Rows from block 11 of a small image embedding model, named by matrix and row number. Rows with one number within an expert belong to one neuron, the router's apart. Each number is 200 + 20 x the weight over its row's rms, rounded and kept within 0 to 999. All counts start at 0.
Before each expert's rows are labels from the 100 images, of 14976, where the router gives the expert most weight on average: "responds to" is what is common among them. Only what is clearly more common there than usual is listed. The data: microscope photos of single blood and bone marrow cells.
# router: router (model.blocks.11.mlp.router.weight, 16x256, trained with AdamW), inputs 128-191
# up: expert up (model.blocks.11.mlp.up, 16x128x256), inputs 128-191
# down: expert down (model.blocks.11.mlp.down, 16x256x128, transposed), outputs 128-191

# expert 5
responds to: cell type: eosinophil; smear: peripheral blood; cell type: promyelocyte
router.5,193,180,208,222,232,195,205,215,178,206,211,186,193,202,179,195,208,151,193,210,200,180,195,200,215,203,176,209,198,224,208,182,182,201,195,196,222,224,232,196,204,187,202,193,240,210,192,189,211,194,218,236,197,171,217,204,229,191,174,202,196,183,196,165
up.0,205,183,157,163,203,160,237,201,219,169,173,182,202,169,198,182,202,160,161,215,199,191,192,221,202,206,196,222,202,224,203,189,219,195,185,180,171,175,212,203,192,222,203,186,202,184,230,174,190,193,213,222,196,194,193,212,224,177,195,213,186,196,184,188
down.0,170,185,234,177,205,195,211,199,196,198,195,196,205,213,166,195,211,214,177,166,179,195,180,185,229,140,203,189,178,193,194,198,152,220,179,185,210,202,198,207,205,199,215,185,220,211,202,181,229,200,207,204,182,273,169,197,207,199,181,206,165,206,194,192
up.1,188,216,180,229,208,172,231,212,207,211,242,211,214,205,169,221,181,214,213,205,177,222,194,205,221,182,182,197,206,233,214,200,222,207,220,202,182,177,213,185,160,175,209,197,220,200,240,183,181,189,159,210,197,215,200,195,224,216,240,210,209,207,193,194
down.1,191,185,204,184,228,205,205,209,202,184,209,212,182,179,187,187,223,173,195,187,199,180,221,163,203,201,208,193,189,193,182,206,189,209,208,203,190,228,240,184,235,205,216,227,180,201,178,188,220,179,227,212,205,202,189,181,197,205,192,218,207,228,219,201
up.2,188,186,197,195,169,173,171,209,210,171,210,151,189,204,202,201,222,222,220,189,180,200,180,206,195,200,205,222,214,143,228,200,178,245,214,213,206,201,214,197,193,206,194,212,239,202,211,229,201,196,218,220,220,197,176,207,205,203,205,206,166,204,209,236
down.2,210,172,219,218,205,238,178,214,208,220,178,212,214,209,177,232,216,213,204,235,206,207,195,203,189,203,212,213,212,190,191,192,227,207,180,187,179,203,212,252,211,190,202,189,241,198,215,199,200,177,187,237,190,181,213,201,179,211,181,205,208,205,172,190
up.3,210,224,217,187,214,234,167,203,212,228,213,191,219,209,183,185,181,230,215,178,224,210,204,217,211,175,189,193,213,216,197,183,176,211,239,214,191,176,169,217,205,179,191,187,197,232,214,194,186,188,211,172,217,200,199,212,188,166,220,185,174,177,204,186
down.3,228,189,218,183,185,214,215,191,216,237,166,215,183,179,195,182,211,195,181,187,206,211,204,198,186,214,204,196,202,219,200,241,193,178,243,231,189,175,223,196,237,213,186,209,214,178,196,163,229,189,182,203,200,202,168,173,212,177,182,224,182,192,208,200
up.4,209,219,192,207,213,211,204,212,198,243,192,215,240,194,185,220,169,182,211,221,222,207,160,213,201,193,204,189,168,180,161,227,215,206,243,206,184,173,213,217,206,220,231,204,251,182,225,195,169,165,185,241,137,196,199,226,190,216,242,216,190,168,232,215
down.4,247,174,206,192,186,226,178,174,209,191,230,184,214,205,214,220,218,190,187,186,195,205,195,202,188,251,199,193,197,188,198,223,192,217,168,201,188,199,207,176,239,198,212,160,186,147,197,198,176,225,210,207,217,187,189,212,213,177,186,198,185,183,194,239
up.5,208,174,184,200,218,190,165,252,200,195,179,238,219,242,212,194,175,206,171,197,198,245,199,243,227,185,156,175,188,192,176,206,217,213,237,183,215,198,198,192,220,203,181,194,201,190,194,217,200,194,182,220,225,212,204,196,201,206,204,182,237,195,232,183
down.5,207,207,137,197,220,171,196,189,208,179,180,194,192,163,235,194,167,200,172,168,231,198,203,205,207,196,206,191,207,206,190,205,199,191,165,226,197,201,208,193,160,229,194,209,178,222,181,240,179,172,186,191,195,212,209,236,189,196,182,225,150,172,234,222
up.6,265,177,205,243,190,220,192,195,201,225,202,181,230,157,192,216,220,222,207,212,211,190,184,173,203,216,171,189,167,204,222,212,208,198,160,219,245,206,205,198,179,168,187,174,222,197,234,193,175,198,199,202,167,215,204,229,231,182,197,216,192,179,206,195
down.6,208,205,158,202,179,214,180,199,190,172,215,214,161,231,234,218,222,198,191,163,165,192,178,201,195,229,178,213,211,198,162,204,173,199,210,196,182,187,236,186,222,214,203,222,182,206,189,231,215,228,206,218,201,181,186,184,181,250,220,203,217,198,203,225
up.7,201,218,189,206,182,197,170,205,236,167,188,204,209,198,177,162,188,222,234,191,212,194,180,199,219,207,169,220,170,211,190,239,224,184,171,218,213,201,181,201,223,208,199,225,201,178,215,189,186,207,230,230,213,213,229,174,194,192,213,156,178,206,226,197
down.7,206,180,196,195,212,210,214,218,179,224,151,183,233,198,178,228,225,208,207,163,210,162,207,153,202,211,201,175,267,211,179,209,214,202,197,215,200,188,232,176,245,230,168,196,192,257,203,228,191,167,195,185,217,216,212,175,185,204,198,207,196,194,217,173
up.8,226,224,209,216,181,182,192,180,201,219,196,185,221,191,224,253,204,208,207,211,207,184,181,194,208,194,195,193,182,222,206,234,221,215,208,177,199,171,246,189,201,208,205,215,190,213,174,227,178,230,189,222,200,220,232,208,231,218,182,249,250,218,181,208
down.8,185,184,187,169,200,189,169,228,187,192,223,234,193,187,177,194,225,207,191,232,194,182,176,260,210,212,220,220,183,174,228,200,169,203,195,141,189,178,178,190,203,184,242,198,189,213,213,197,194,201,183,179,187,188,194,195,184,209,216,192,191,209,207,176
up.9,231,195,222,225,200,202,192,202,186,165,202,200,236,198,214,194,217,189,218,228,174,184,210,166,223,199,203,194,189,194,216,199,200,200,156,185,198,198,202,210,172,172,210,196,177,152,240,232,201,208,217,219,224,242,191,193,223,190,169,204,223,179,187,221
down.9,200,256,164,213,208,205,192,217,190,195,185,189,179,205,204,204,195,232,164,260,220,208,197,182,202,186,219,197,190,187,212,207,190,197,186,201,165,189,179,205,225,167,229,232,183,187,189,211,193,191,204,200,197,186,146,187,200,191,192,185,208,224,198,184
up.10,207,190,242,199,182,193,200,220,199,206,216,186,213,211,178,192,197,159,179,175,169,205,225,200,197,238,204,227,239,217,206,206,211,199,208,157,197,175,225,214,234,217,202,165,200,195,250,187,165,187,184,217,191,173,205,211,236,198,176,193,211,168,183,200
down.10,178,180,153,208,206,246,199,187,192,179,196,217,179,186,230,220,193,225,220,167,197,171,212,207,176,187,211,170,180,208,193,188,233,252,202,218,206,219,199,215,190,237,170,190,178,206,170,215,221,228,182,205,228,209,185,207,189,233,222,197,205,207,227,214
up.11,206,215,187,212,171,197,183,227,213,173,217,221,160,212,236,215,211,211,187,185,197,226,238,186,213,226,219,197,189,206,180,185,243,182,189,221,194,200,182,198,207,215,165,195,208,202,166,198,187,175,208,213,208,189,184,145,222,217,177,236,219,205,175,211
down.11,196,238,165,192,223,197,230,237,213,196,198,171,199,207,165,198,201,189,224,204,201,213,197,253,197,164,173,222,194,213,198,188,194,202,194,188,212,209,226,160,211,228,198,208,182,183,206,191,199,219,196,161,178,183,180,168,203,205,225,194,207,201,205,208

# expert 10
responds to: cell type: eosinophil
router.10,234,204,227,244,196,191,209,167,154,207,179,169,230,170,211,230,180,224,180,191,225,190,213,188,141,182,200,192,194,200,197,230,202,187,215,228,236,170,224,192,213,209,181,212,214,216,200,224,188,201,208,188,191,217,194,203,186,189,209,220,197,164,200,188
up.0,191,175,191,211,205,204,168,183,209,192,162,239,173,219,195,182,199,231,202,186,208,176,200,230,192,232,203,163,207,182,186,176,177,175,204,216,261,179,211,191,173,198,189,200,190,254,177,196,240,238,183,200,170,186,229,188,208,179,237,187,225,188,202,223
down.0,178,170,221,202,187,199,221,223,223,186,234,198,209,194,238,219,164,187,204,219,173,189,197,194,213,180,211,219,196,230,217,217,211,175,194,195,223,196,191,197,190,188,199,196,258,168,212,235,184,161,200,155,213,237,220,211,208,195,197,168,191,219,191,211
up.1,184,218,188,168,197,195,187,192,200,184,235,200,199,193,210,181,200,176,190,211,225,183,215,216,198,173,193,207,228,195,215,214,197,206,200,209,177,195,227,213,219,212,163,220,220,161,172,172,207,170,228,203,194,191,218,176,194,209,186,189,212,205,193,202
down.1,206,207,216,218,226,188,225,209,200,169,206,211,194,197,209,205,239,185,217,193,202,241,200,183,210,226,218,184,193,214,184,205,196,237,167,216,201,214,233,212,227,232,190,198,191,194,185,189,193,223,204,209,204,180,190,203,188,205,216,167,199,178,174,210
up.2,196,212,197,242,197,162,197,230,203,198,188,212,236,197,210,199,193,188,193,203,240,228,183,213,233,168,211,149,193,204,215,200,185,203,218,199,199,204,232,205,184,227,216,195,244,165,179,209,237,198,170,173,212,189,205,222,190,237,248,198,176,220,165,158
down.2,205,185,190,197,215,215,187,176,231,181,220,200,214,171,201,207,196,190,237,218,192,196,178,209,203,199,218,199,202,195,192,179,174,173,166,194,234,213,190,199,222,197,167,207,168,236,219,205,221,208,204,223,192,203,202,215,201,182,188,191,188,196,192,231
up.3,181,227,198,195,195,211,200,146,172,173,194,205,201,184,198,204,166,207,204,189,201,151,185,181,242,192,175,185,226,199,209,218,196,193,201,207,184,221,220,185,206,225,204,222,186,213,187,211,182,212,177,187,209,213,195,207,208,208,214,165,205,235,171,216
down.3,171,166,186,196,213,215,199,224,212,206,202,218,183,215,217,215,217,195,198,206,222,212,207,216,208,219,189,226,196,174,198,201,181,186,181,223,204,200,187,210,240,206,212,204,176,248,190,217,171,224,211,177,144,216,193,193,206,180,178,203,223,146,204,184
up.4,214,198,180,230,193,198,204,214,222,188,181,191,226,193,190,235,199,224,193,180,257,195,200,223,229,187,178,204,186,219,217,189,213,214,213,216,172,179,191,199,218,198,186,188,221,196,206,190,184,210,186,203,200,225,179,195,203,193,187,212,178,188,210,187
down.4,190,211,209,212,199,234,218,186,159,195,207,187,189,200,189,214,209,222,223,184,204,236,232,205,214,201,219,229,208,194,212,216,184,229,206,184,207,220,181,218,222,214,215,204,179,179,187,198,246,222,202,209,205,222,205,235,208,209,172,215,200,206,189,203
up.5,216,224,215,188,186,210,181,206,217,205,192,190,208,181,234,234,214,195,197,169,207,184,188,174,195,232,203,184,201,166,174,167,172,235,217,174,177,208,184,224,204,191,186,245,230,202,193,190,223,171,192,225,203,189,210,189,229,184,225,241,206,208,222,229
down.5,173,210,190,202,195,223,207,200,208,209,177,188,172,221,194,198,182,190,228,209,183,229,206,173,163,209,177,213,180,207,183,212,181,196,213,193,188,212,209,197,199,232,229,210,154,194,179,255,195,199,200,193,201,171,191,189,145,208,202,201,201,183,202,180
up.6,208,155,189,182,199,181,193,197,211,175,187,176,206,206,200,197,211,236,186,199,213,186,197,181,221,199,185,188,210,200,175,191,222,206,175,226,193,184,181,194,141,216,200,189,175,202,191,187,217,243,200,194,183,234,199,225,212,209,200,204,221,209,184,233
down.6,180,180,187,221,194,215,227,214,195,208,212,194,205,215,211,215,203,199,177,243,205,215,191,207,190,180,198,198,247,222,206,194,205,189,182,181,197,233,200,185,253,183,232,215,212,172,206,192,165,209,192,196,209,194,172,228,177,159,201,193,204,207,179,157
up.7,209,205,190,170,185,229,184,221,185,235,246,206,220,194,191,233,178,227,209,182,178,197,166,219,169,190,224,224,205,184,218,223,161,187,212,199,198,179,234,205,185,187,205,199,182,218,204,173,145,195,214,199,177,195,180,208,209,203,192,194,212,190,203,195
down.7,215,205,219,209,204,187,225,208,174,197,222,158,212,210,172,207,219,208,243,205,180,201,180,177,207,213,191,186,166,177,204,169,165,210,190,210,162,208,209,218,216,196,180,198,215,197,204,159,164,214,188,195,186,173,237,188,208,172,209,221,203,239,184,207
up.8,224,216,209,217,185,211,201,187,195,210,191,212,217,206,179,224,174,188,222,214,223,174,197,197,202,184,179,182,161,216,252,200,212,222,226,176,176,195,147,184,170,221,184,213,166,185,204,228,191,226,177,197,200,225,214,202,179,194,215,183,199,182,188,209
down.8,243,246,173,199,183,190,165,183,198,220,197,219,221,200,205,184,216,218,168,181,212,193,182,202,200,206,237,207,204,167,191,193,172,209,226,183,209,214,214,205,226,183,203,201,211,178,215,169,158,154,190,192,216,169,224,188,219,204,222,198,191,236,207,180
up.9,203,199,175,204,178,184,226,208,197,222,211,220,199,201,187,164,196,229,177,206,216,169,189,212,185,173,214,174,182,188,214,218,200,207,212,179,179,178,216,201,206,211,189,212,212,202,203,186,211,204,167,210,199,176,198,194,208,190,202,183,249,175,180,211
down.9,232,192,205,221,233,174,196,215,192,181,177,185,232,236,196,214,205,205,161,217,189,166,192,178,199,235,202,176,200,211,195,204,175,217,247,202,205,169,174,211,184,236,184,185,213,167,175,191,188,206,186,214,214,217,196,216,192,214,203,210,187,197,225,222
up.10,208,218,216,178,198,203,217,203,193,232,182,161,218,157,202,225,185,199,187,237,170,177,180,222,212,175,201,207,196,209,205,210,200,229,186,186,208,183,189,218,209,229,222,238,197,184,210,183,209,198,210,196,205,206,187,208,217,162,261,204,158,209,201,224
down.10,191,177,199,209,215,174,206,218,227,190,196,174,191,192,222,221,191,221,189,217,196,206,180,206,181,231,195,159,181,192,198,229,205,198,253,209,210,186,214,223,170,180,214,175,196,179,255,215,210,195,201,201,215,201,194,200,186,189,218,195,230,196,209,210
up.11,219,185,181,182,176,210,170,194,173,176,206,220,171,192,237,191,186,194,215,190,238,185,209,207,187,221,208,240,214,188,219,213,215,210,196,200,220,206,256,215,195,186,182,180,173,186,200,206,187,215,200,236,162,207,194,169,204,230,213,190,204,161,217,204
down.11,189,237,265,178,178,184,246,167,202,228,180,183,223,207,214,222,194,201,172,184,186,200,222,205,196,192,180,216,214,187,189,177,153,174,179,211,186,185,226,183,210,210,199,231,209,259,215,183,219,234,200,180,216,186,182,256,191,198,200,216,209,200,218,213

# expert 15
responds to: smear: peripheral blood; cell type: monocyte
router.15,168,176,222,205,204,228,223,191,201,229,213,213,192,206,197,213,222,230,241,217,198,180,161,184,195,211,191,193,201,167,227,177,182,206,202,251,217,147,206,229,217,203,182,190,207,200,151,215,220,205,199,184,194,221,239,210,190,187,213,196,197,228,216,208
up.0,199,172,191,206,190,203,208,226,206,214,214,214,162,179,214,195,172,187,214,206,202,191,209,169,187,235,197,162,216,184,200,169,207,213,149,172,183,216,186,161,184,180,186,242,206,206,216,176,214,169,222,206,205,171,196,222,248,209,216,152,231,196,216,191
down.0,220,215,241,186,195,226,200,192,183,209,222,173,220,184,198,211,182,199,195,175,193,213,185,217,210,200,225,219,175,217,193,200,215,179,216,203,194,149,208,237,220,177,209,238,202,234,182,218,244,187,211,190,218,165,153,199,166,170,193,214,200,216,191,175
up.1,249,197,220,230,195,207,188,205,216,207,185,185,215,199,199,168,188,184,205,234,211,165,192,203,188,224,184,195,183,213,161,215,222,208,213,206,190,188,202,196,209,214,195,215,208,192,213,237,229,195,211,237,184,239,203,188,184,220,173,212,201,210,206,204
down.1,199,226,213,208,203,199,213,235,205,173,202,198,199,186,197,188,184,204,176,229,211,216,190,174,216,184,167,186,214,204,185,200,213,205,161,242,208,196,191,192,182,169,194,222,184,199,221,220,163,207,242,191,223,168,184,193,197,196,185,196,222,212,217,239
up.2,188,195,216,179,183,184,206,188,186,208,222,180,189,216,226,221,188,194,182,209,200,197,230,215,236,166,201,187,204,188,232,175,199,199,214,193,218,192,215,195,179,165,183,183,212,170,189,214,219,179,221,204,204,198,181,205,204,213,191,226,199,227,167,193
down.2,185,153,221,224,196,217,207,181,191,222,194,207,186,202,178,216,205,209,211,182,208,195,217,190,189,209,221,197,199,227,225,193,227,153,169,230,242,195,203,185,181,201,157,197,209,210,212,221,176,190,176,176,202,196,202,208,171,221,224,199,191,219,213,230
up.3,218,161,220,199,203,224,173,208,189,211,195,162,245,212,174,204,194,219,185,210,159,200,238,182,205,163,194,204,150,196,210,200,197,180,176,178,190,169,181,232,194,198,230,246,225,187,186,227,169,229,220,175,228,201,167,209,194,192,208,192,196,221,188,183
down.3,209,199,200,200,202,197,164,204,228,197,194,235,167,196,211,206,205,196,194,201,203,207,203,229,228,205,180,169,223,190,209,209,217,198,200,197,221,216,184,153,197,201,212,195,197,192,148,229,179,185,214,213,200,216,227,200,183,222,180,216,227,211,212,207
up.4,197,194,177,250,184,196,244,197,200,201,214,218,178,212,204,222,176,191,211,191,202,186,220,187,220,219,191,214,206,201,198,190,188,215,185,194,199,178,204,202,204,231,198,197,218,228,161,194,169,175,191,208,184,203,208,184,205,210,230,188,201,214,200,198
down.4,193,202,182,184,210,213,213,226,223,202,187,190,218,217,215,182,210,231,211,151,220,181,162,213,202,172,207,239,220,192,173,208,209,196,181,210,205,203,175,196,229,182,162,206,213,241,221,249,176,229,201,165,184,198,170,191,231,208,211,199,211,186,190,197
up.5,198,200,212,217,215,211,197,209,216,181,213,211,217,201,173,191,236,164,212,235,193,195,154,212,196,203,179,201,181,223,167,190,198,219,231,177,191,208,191,182,192,187,223,221,205,154,195,203,203,180,200,231,203,214,201,213,194,201,205,191,180,194,200,188
down.5,194,239,202,197,240,205,228,213,198,179,229,190,211,201,197,176,225,199,164,192,226,196,202,193,209,194,195,206,179,198,155,233,191,220,192,235,176,187,187,220,231,187,207,200,156,196,207,242,197,215,177,195,191,192,178,244,177,196,193,220,221,189,184,239
up.6,193,181,233,201,179,162,223,224,239,203,183,232,178,160,246,218,190,150,211,229,196,190,213,176,210,189,176,206,189,164,199,200,214,220,172,212,207,233,179,181,180,228,184,200,241,171,193,185,230,211,213,207,180,205,180,220,207,200,194,172,170,214,191,183
down.6,216,181,187,214,202,246,191,215,204,172,228,178,188,204,210,180,185,221,184,196,170,205,225,203,185,204,198,221,214,183,188,194,191,198,189,179,213,192,199,144,186,206,221,235,163,174,191,210,214,199,206,204,226,200,175,219,207,197,184,214,200,192,235,219
up.7,173,219,215,182,155,194,227,202,226,179,198,158,189,177,200,185,179,250,230,231,207,181,219,190,180,186,182,178,164,191,201,215,197,228,222,172,193,229,179,178,233,189,167,193,256,200,191,197,176,157,204,202,215,235,205,181,218,213,205,220,193,173,200,189
down.7,230,192,210,206,235,215,204,165,217,214,195,239,191,213,184,155,162,173,214,205,169,215,212,210,189,187,198,238,204,199,215,215,219,219,172,235,227,210,194,216,204,199,202,198,199,215,224,215,246,199,220,214,175,161,204,167,182,208,212,208,188,215,228,212
up.8,226,183,203,201,191,221,226,230,199,209,182,187,188,161,211,211,194,169,245,189,226,182,202,209,217,176,190,149,209,232,224,214,179,169,187,187,221,179,203,172,210,193,185,242,213,164,220,195,203,200,197,175,170,190,225,208,211,185,211,197,183,161,209,224
down.8,180,224,179,235,198,230,209,197,219,207,207,159,222,216,190,194,206,196,187,200,188,167,222,206,203,185,188,197,199,213,169,222,185,213,194,157,187,230,225,209,171,159,212,194,223,192,175,274,186,203,204,215,207,219,211,187,203,186,199,208,180,217,173,152
up.9,240,182,176,202,160,199,165,189,212,222,184,187,192,194,191,199,181,235,228,192,230,181,189,195,190,183,212,226,208,183,214,192,193,223,233,217,195,199,191,172,204,198,203,220,213,194,193,181,166,221,179,191,199,222,222,185,219,191,182,189,214,182,223,218
down.9,193,167,236,190,205,184,208,184,186,237,179,228,219,201,208,216,200,201,200,190,184,163,187,185,219,194,226,236,209,213,202,201,231,212,181,217,236,213,211,213,235,190,221,231,214,171,206,175,190,177,184,180,215,220,202,181,184,220,219,171,221,220,223,242
up.10,216,198,226,235,182,190,209,242,193,197,203,195,219,204,197,204,175,213,182,222,209,215,215,183,201,192,179,161,153,173,228,155,232,191,219,188,194,208,209,185,218,211,154,191,232,220,198,201,213,204,170,166,189,181,178,152,198,168,212,200,169,255,196,185
down.10,231,209,192,203,200,211,193,175,252,186,173,208,198,173,225,189,196,206,197,187,232,226,210,203,205,227,176,187,232,204,211,224,201,212,223,193,232,172,192,174,169,219,193,202,200,201,194,167,224,200,191,171,178,221,210,233,198,191,176,228,207,186,223,217
up.11,209,208,201,232,191,204,224,229,178,173,232,206,170,228,227,208,203,198,215,200,183,156,207,184,172,176,194,201,180,213,184,188,198,222,180,160,206,239,203,218,208,215,214,219,189,212,193,203,186,225,208,187,213,217,212,166,199,210,192,197,219,201,194,218
down.11,197,147,153,205,217,234,201,220,212,236,212,244,226,183,206,179,216,216,192,239,184,201,197,186,235,205,217,237,231,184,219,205,208,204,192,166,187,176,157,213,214,193,203,206,194,181,206,178,214,221,191,172,218,206,190,209,203,188,190,192,223,195,204,211

# expert 14
responds to: cell type: erythroblast
router.14,215,171,206,194,179,193,208,198,210,178,190,167,194,193,169,223,180,188,203,191,179,195,201,204,211,193,177,168,202,193,218,236,222,179,190,205,187,183,197,204,194,218,205,196,187,189,207,192,215,214,218,235,211,208,185,203,208,194,210,235,213,215,216,187
up.0,213,161,209,191,197,197,218,218,248,207,200,151,216,203,188,195,148,173,187,192,195,161,203,229,204,237,182,207,168,202,236,181,183,187,193,191,209,194,209,199,250,190,188,188,181,189,201,195,195,166,196,203,210,191,190,227,208,196,204,204,190,213,174,166
down.0,165,211,176,181,234,207,138,190,186,229,205,203,176,181,196,182,203,211,210,199,181,184,180,215,172,245,226,220,201,185,211,178,178,196,204,162,219,201,167,219,191,186,193,200,211,239,202,225,199,235,199,223,196,216,181,192,202,212,192,220,204,174,219,237
up.1,205,231,191,208,181,194,176,224,231,225,240,182,234,193,196,214,203,214,195,196,195,219,223,176,198,203,197,199,175,200,156,195,184,224,174,215,201,192,224,193,211,212,190,173,199,222,167,225,217,187,177,183,203,177,252,173,224,216,215,173,190,238,182,157
down.1,199,165,220,190,220,196,211,220,183,182,210,173,203,199,210,202,207,177,205,212,246,192,179,193,185,200,225,221,202,195,214,181,236,220,209,152,201,192,180,190,212,184,210,188,204,205,219,199,204,181,214,193,170,195,205,226,231,223,184,185,184,208,190,226
up.2,201,189,251,203,184,191,176,199,162,200,203,180,172,209,189,185,209,219,184,194,256,209,209,195,178,202,156,217,183,236,221,216,205,168,197,158,218,199,172,239,212,167,203,191,234,209,215,227,216,171,196,209,201,176,190,213,155,213,190,191,184,177,180,247
down.2,194,196,165,205,239,204,172,195,173,240,198,207,194,188,198,239,223,174,218,185,163,209,254,192,197,204,184,218,161,182,172,215,217,214,213,207,200,206,192,224,215,162,199,224,179,185,202,185,206,179,197,190,205,228,195,204,190,175,214,183,205,189,216,171
up.3,211,232,167,185,168,227,205,189,174,171,210,168,196,229,221,210,236,192,223,185,180,195,192,195,183,212,203,190,194,201,208,208,168,194,168,204,234,208,218,192,198,213,216,215,163,217,215,209,163,208,169,198,201,196,224,168,168,188,227,165,195,216,211,210
down.3,160,187,164,191,211,222,185,172,196,207,214,210,170,187,229,172,200,172,196,225,182,222,214,219,187,214,220,219,210,165,182,206,192,226,213,207,237,193,233,203,201,192,175,219,211,185,203,202,222,174,189,201,185,202,181,193,217,181,194,218,217,185,204,199
up.4,204,224,213,213,214,161,173,187,186,191,203,179,179,203,236,210,244,196,207,190,203,217,231,176,188,219,192,218,229,201,256,176,207,185,191,189,211,180,193,187,215,209,218,153,228,186,208,210,201,197,229,176,221,190,197,185,213,230,237,215,190,211,187,183
down.4,219,185,205,206,202,211,216,233,216,191,211,181,206,205,180,230,180,201,194,214,223,190,224,208,195,172,208,200,224,217,201,185,171,213,198,217,191,187,221,233,241,186,189,200,197,214,214,182,172,194,203,187,185,222,210,185,177,178,168,213,182,191,209,222
up.5,208,246,177,205,217,199,204,211,195,194,195,184,167,146,170,179,217,192,208,208,225,216,205,177,204,189,183,195,167,198,183,186,197,224,204,162,225,202,210,206,187,201,221,175,192,187,239,176,204,165,191,211,205,190,206,201,200,225,217,209,182,185,196,193
down.5,241,172,202,215,236,191,198,223,183,231,178,226,219,200,190,224,243,173,178,183,190,188,221,202,184,210,201,219,179,208,201,216,224,194,209,228,203,223,179,149,236,187,189,226,176,175,170,243,220,216,190,204,192,224,205,214,205,203,198,192,189,222,203,207
up.6,180,210,192,200,224,205,223,179,203,206,205,218,176,222,205,187,169,205,210,179,205,211,228,216,177,212,189,239,179,181,185,182,183,208,191,219,220,167,190,185,223,174,221,195,181,213,164,220,245,167,177,204,176,225,190,197,174,198,210,209,216,162,189,221
down.6,198,225,173,200,230,183,191,157,207,213,200,198,222,200,187,220,206,169,190,225,189,197,198,163,232,179,232,198,234,217,205,230,197,203,237,183,217,208,214,187,210,199,199,174,178,224,196,182,205,181,191,173,193,226,182,232,205,189,187,214,168,169,151,217
up.7,229,186,222,214,171,203,192,199,231,206,200,199,214,218,189,182,161,179,195,157,179,221,181,212,166,214,182,212,185,223,186,203,175,204,194,196,205,215,226,222,179,208,196,197,185,207,193,200,216,219,204,225,217,219,185,184,187,172,189,179,202,218,190,158
down.7,213,193,191,191,205,182,194,219,190,217,215,208,214,192,216,193,210,238,203,179,231,212,242,203,210,213,213,173,205,175,215,190,178,202,159,205,199,188,203,185,244,225,198,197,227,206,164,226,193,207,217,192,152,174,215,157,187,186,227,208,188,186,208,248
up.8,175,219,206,209,157,182,196,184,228,179,222,214,213,197,168,200,177,200,206,202,219,218,196,178,241,198,231,219,203,190,175,161,202,217,168,207,189,177,232,197,179,185,200,202,214,169,206,189,201,192,201,212,159,183,215,203,194,192,194,213,200,191,173,198
down.8,200,181,184,209,178,190,213,231,195,223,216,217,187,196,249,189,184,181,200,198,155,162,187,170,212,221,178,215,180,214,201,205,195,223,210,191,192,216,184,189,217,216,198,210,170,202,193,228,244,221,173,194,221,236,196,197,224,205,211,196,205,197,215,189
up.9,209,203,201,226,196,165,181,206,187,202,239,196,218,168,224,206,200,183,193,235,178,202,203,190,204,187,209,197,209,172,224,212,199,232,187,217,211,220,200,206,204,164,187,198,210,221,164,204,165,204,201,187,267,209,196,201,184,189,222,211,183,232,226,229
down.9,205,195,208,195,184,234,181,195,208,231,170,179,207,196,190,220,185,222,199,207,241,182,167,199,206,183,229,215,190,186,229,246,208,177,193,229,205,200,207,199,174,192,180,188,220,225,207,214,185,224,185,199,189,214,234,204,197,206,149,195,194,163,207,182
up.10,191,187,200,156,177,189,209,195,231,233,173,193,192,221,173,228,177,180,210,199,187,199,196,203,172,197,207,190,190,176,221,219,200,207,196,197,178,217,202,157,156,193,207,205,234,204,192,178,190,198,216,188,202,198,183,235,214,190,201,203,221,186,233,184
down.10,231,193,213,185,166,205,174,209,185,170,197,213,190,182,265,213,217,214,227,174,223,214,236,206,184,204,203,201,197,223,171,189,194,222,199,195,235,190,199,230,215,228,200,229,215,202,178,214,212,188,184,191,195,210,177,201,195,223,206,154,189,174,178,211
up.11,198,205,201,217,193,168,230,223,229,207,189,203,196,187,225,229,214,188,191,198,192,209,173,190,224,186,200,151,227,204,200,193,184,198,193,222,169,211,194,217,192,198,214,187,155,207,188,211,181,188,204,165,211,209,224,190,228,206,203,221,198,202,210,210
down.11,183,186,214,177,202,225,184,170,197,211,211,226,202,213,208,191,195,214,201,220,200,171,203,185,191,191,240,224,221,196,210,220,225,219,196,231,186,242,208,225,239,214,224,193,165,187,197,187,194,236,199,184,182,210,198,174,173,191,215,195,196,220,213,185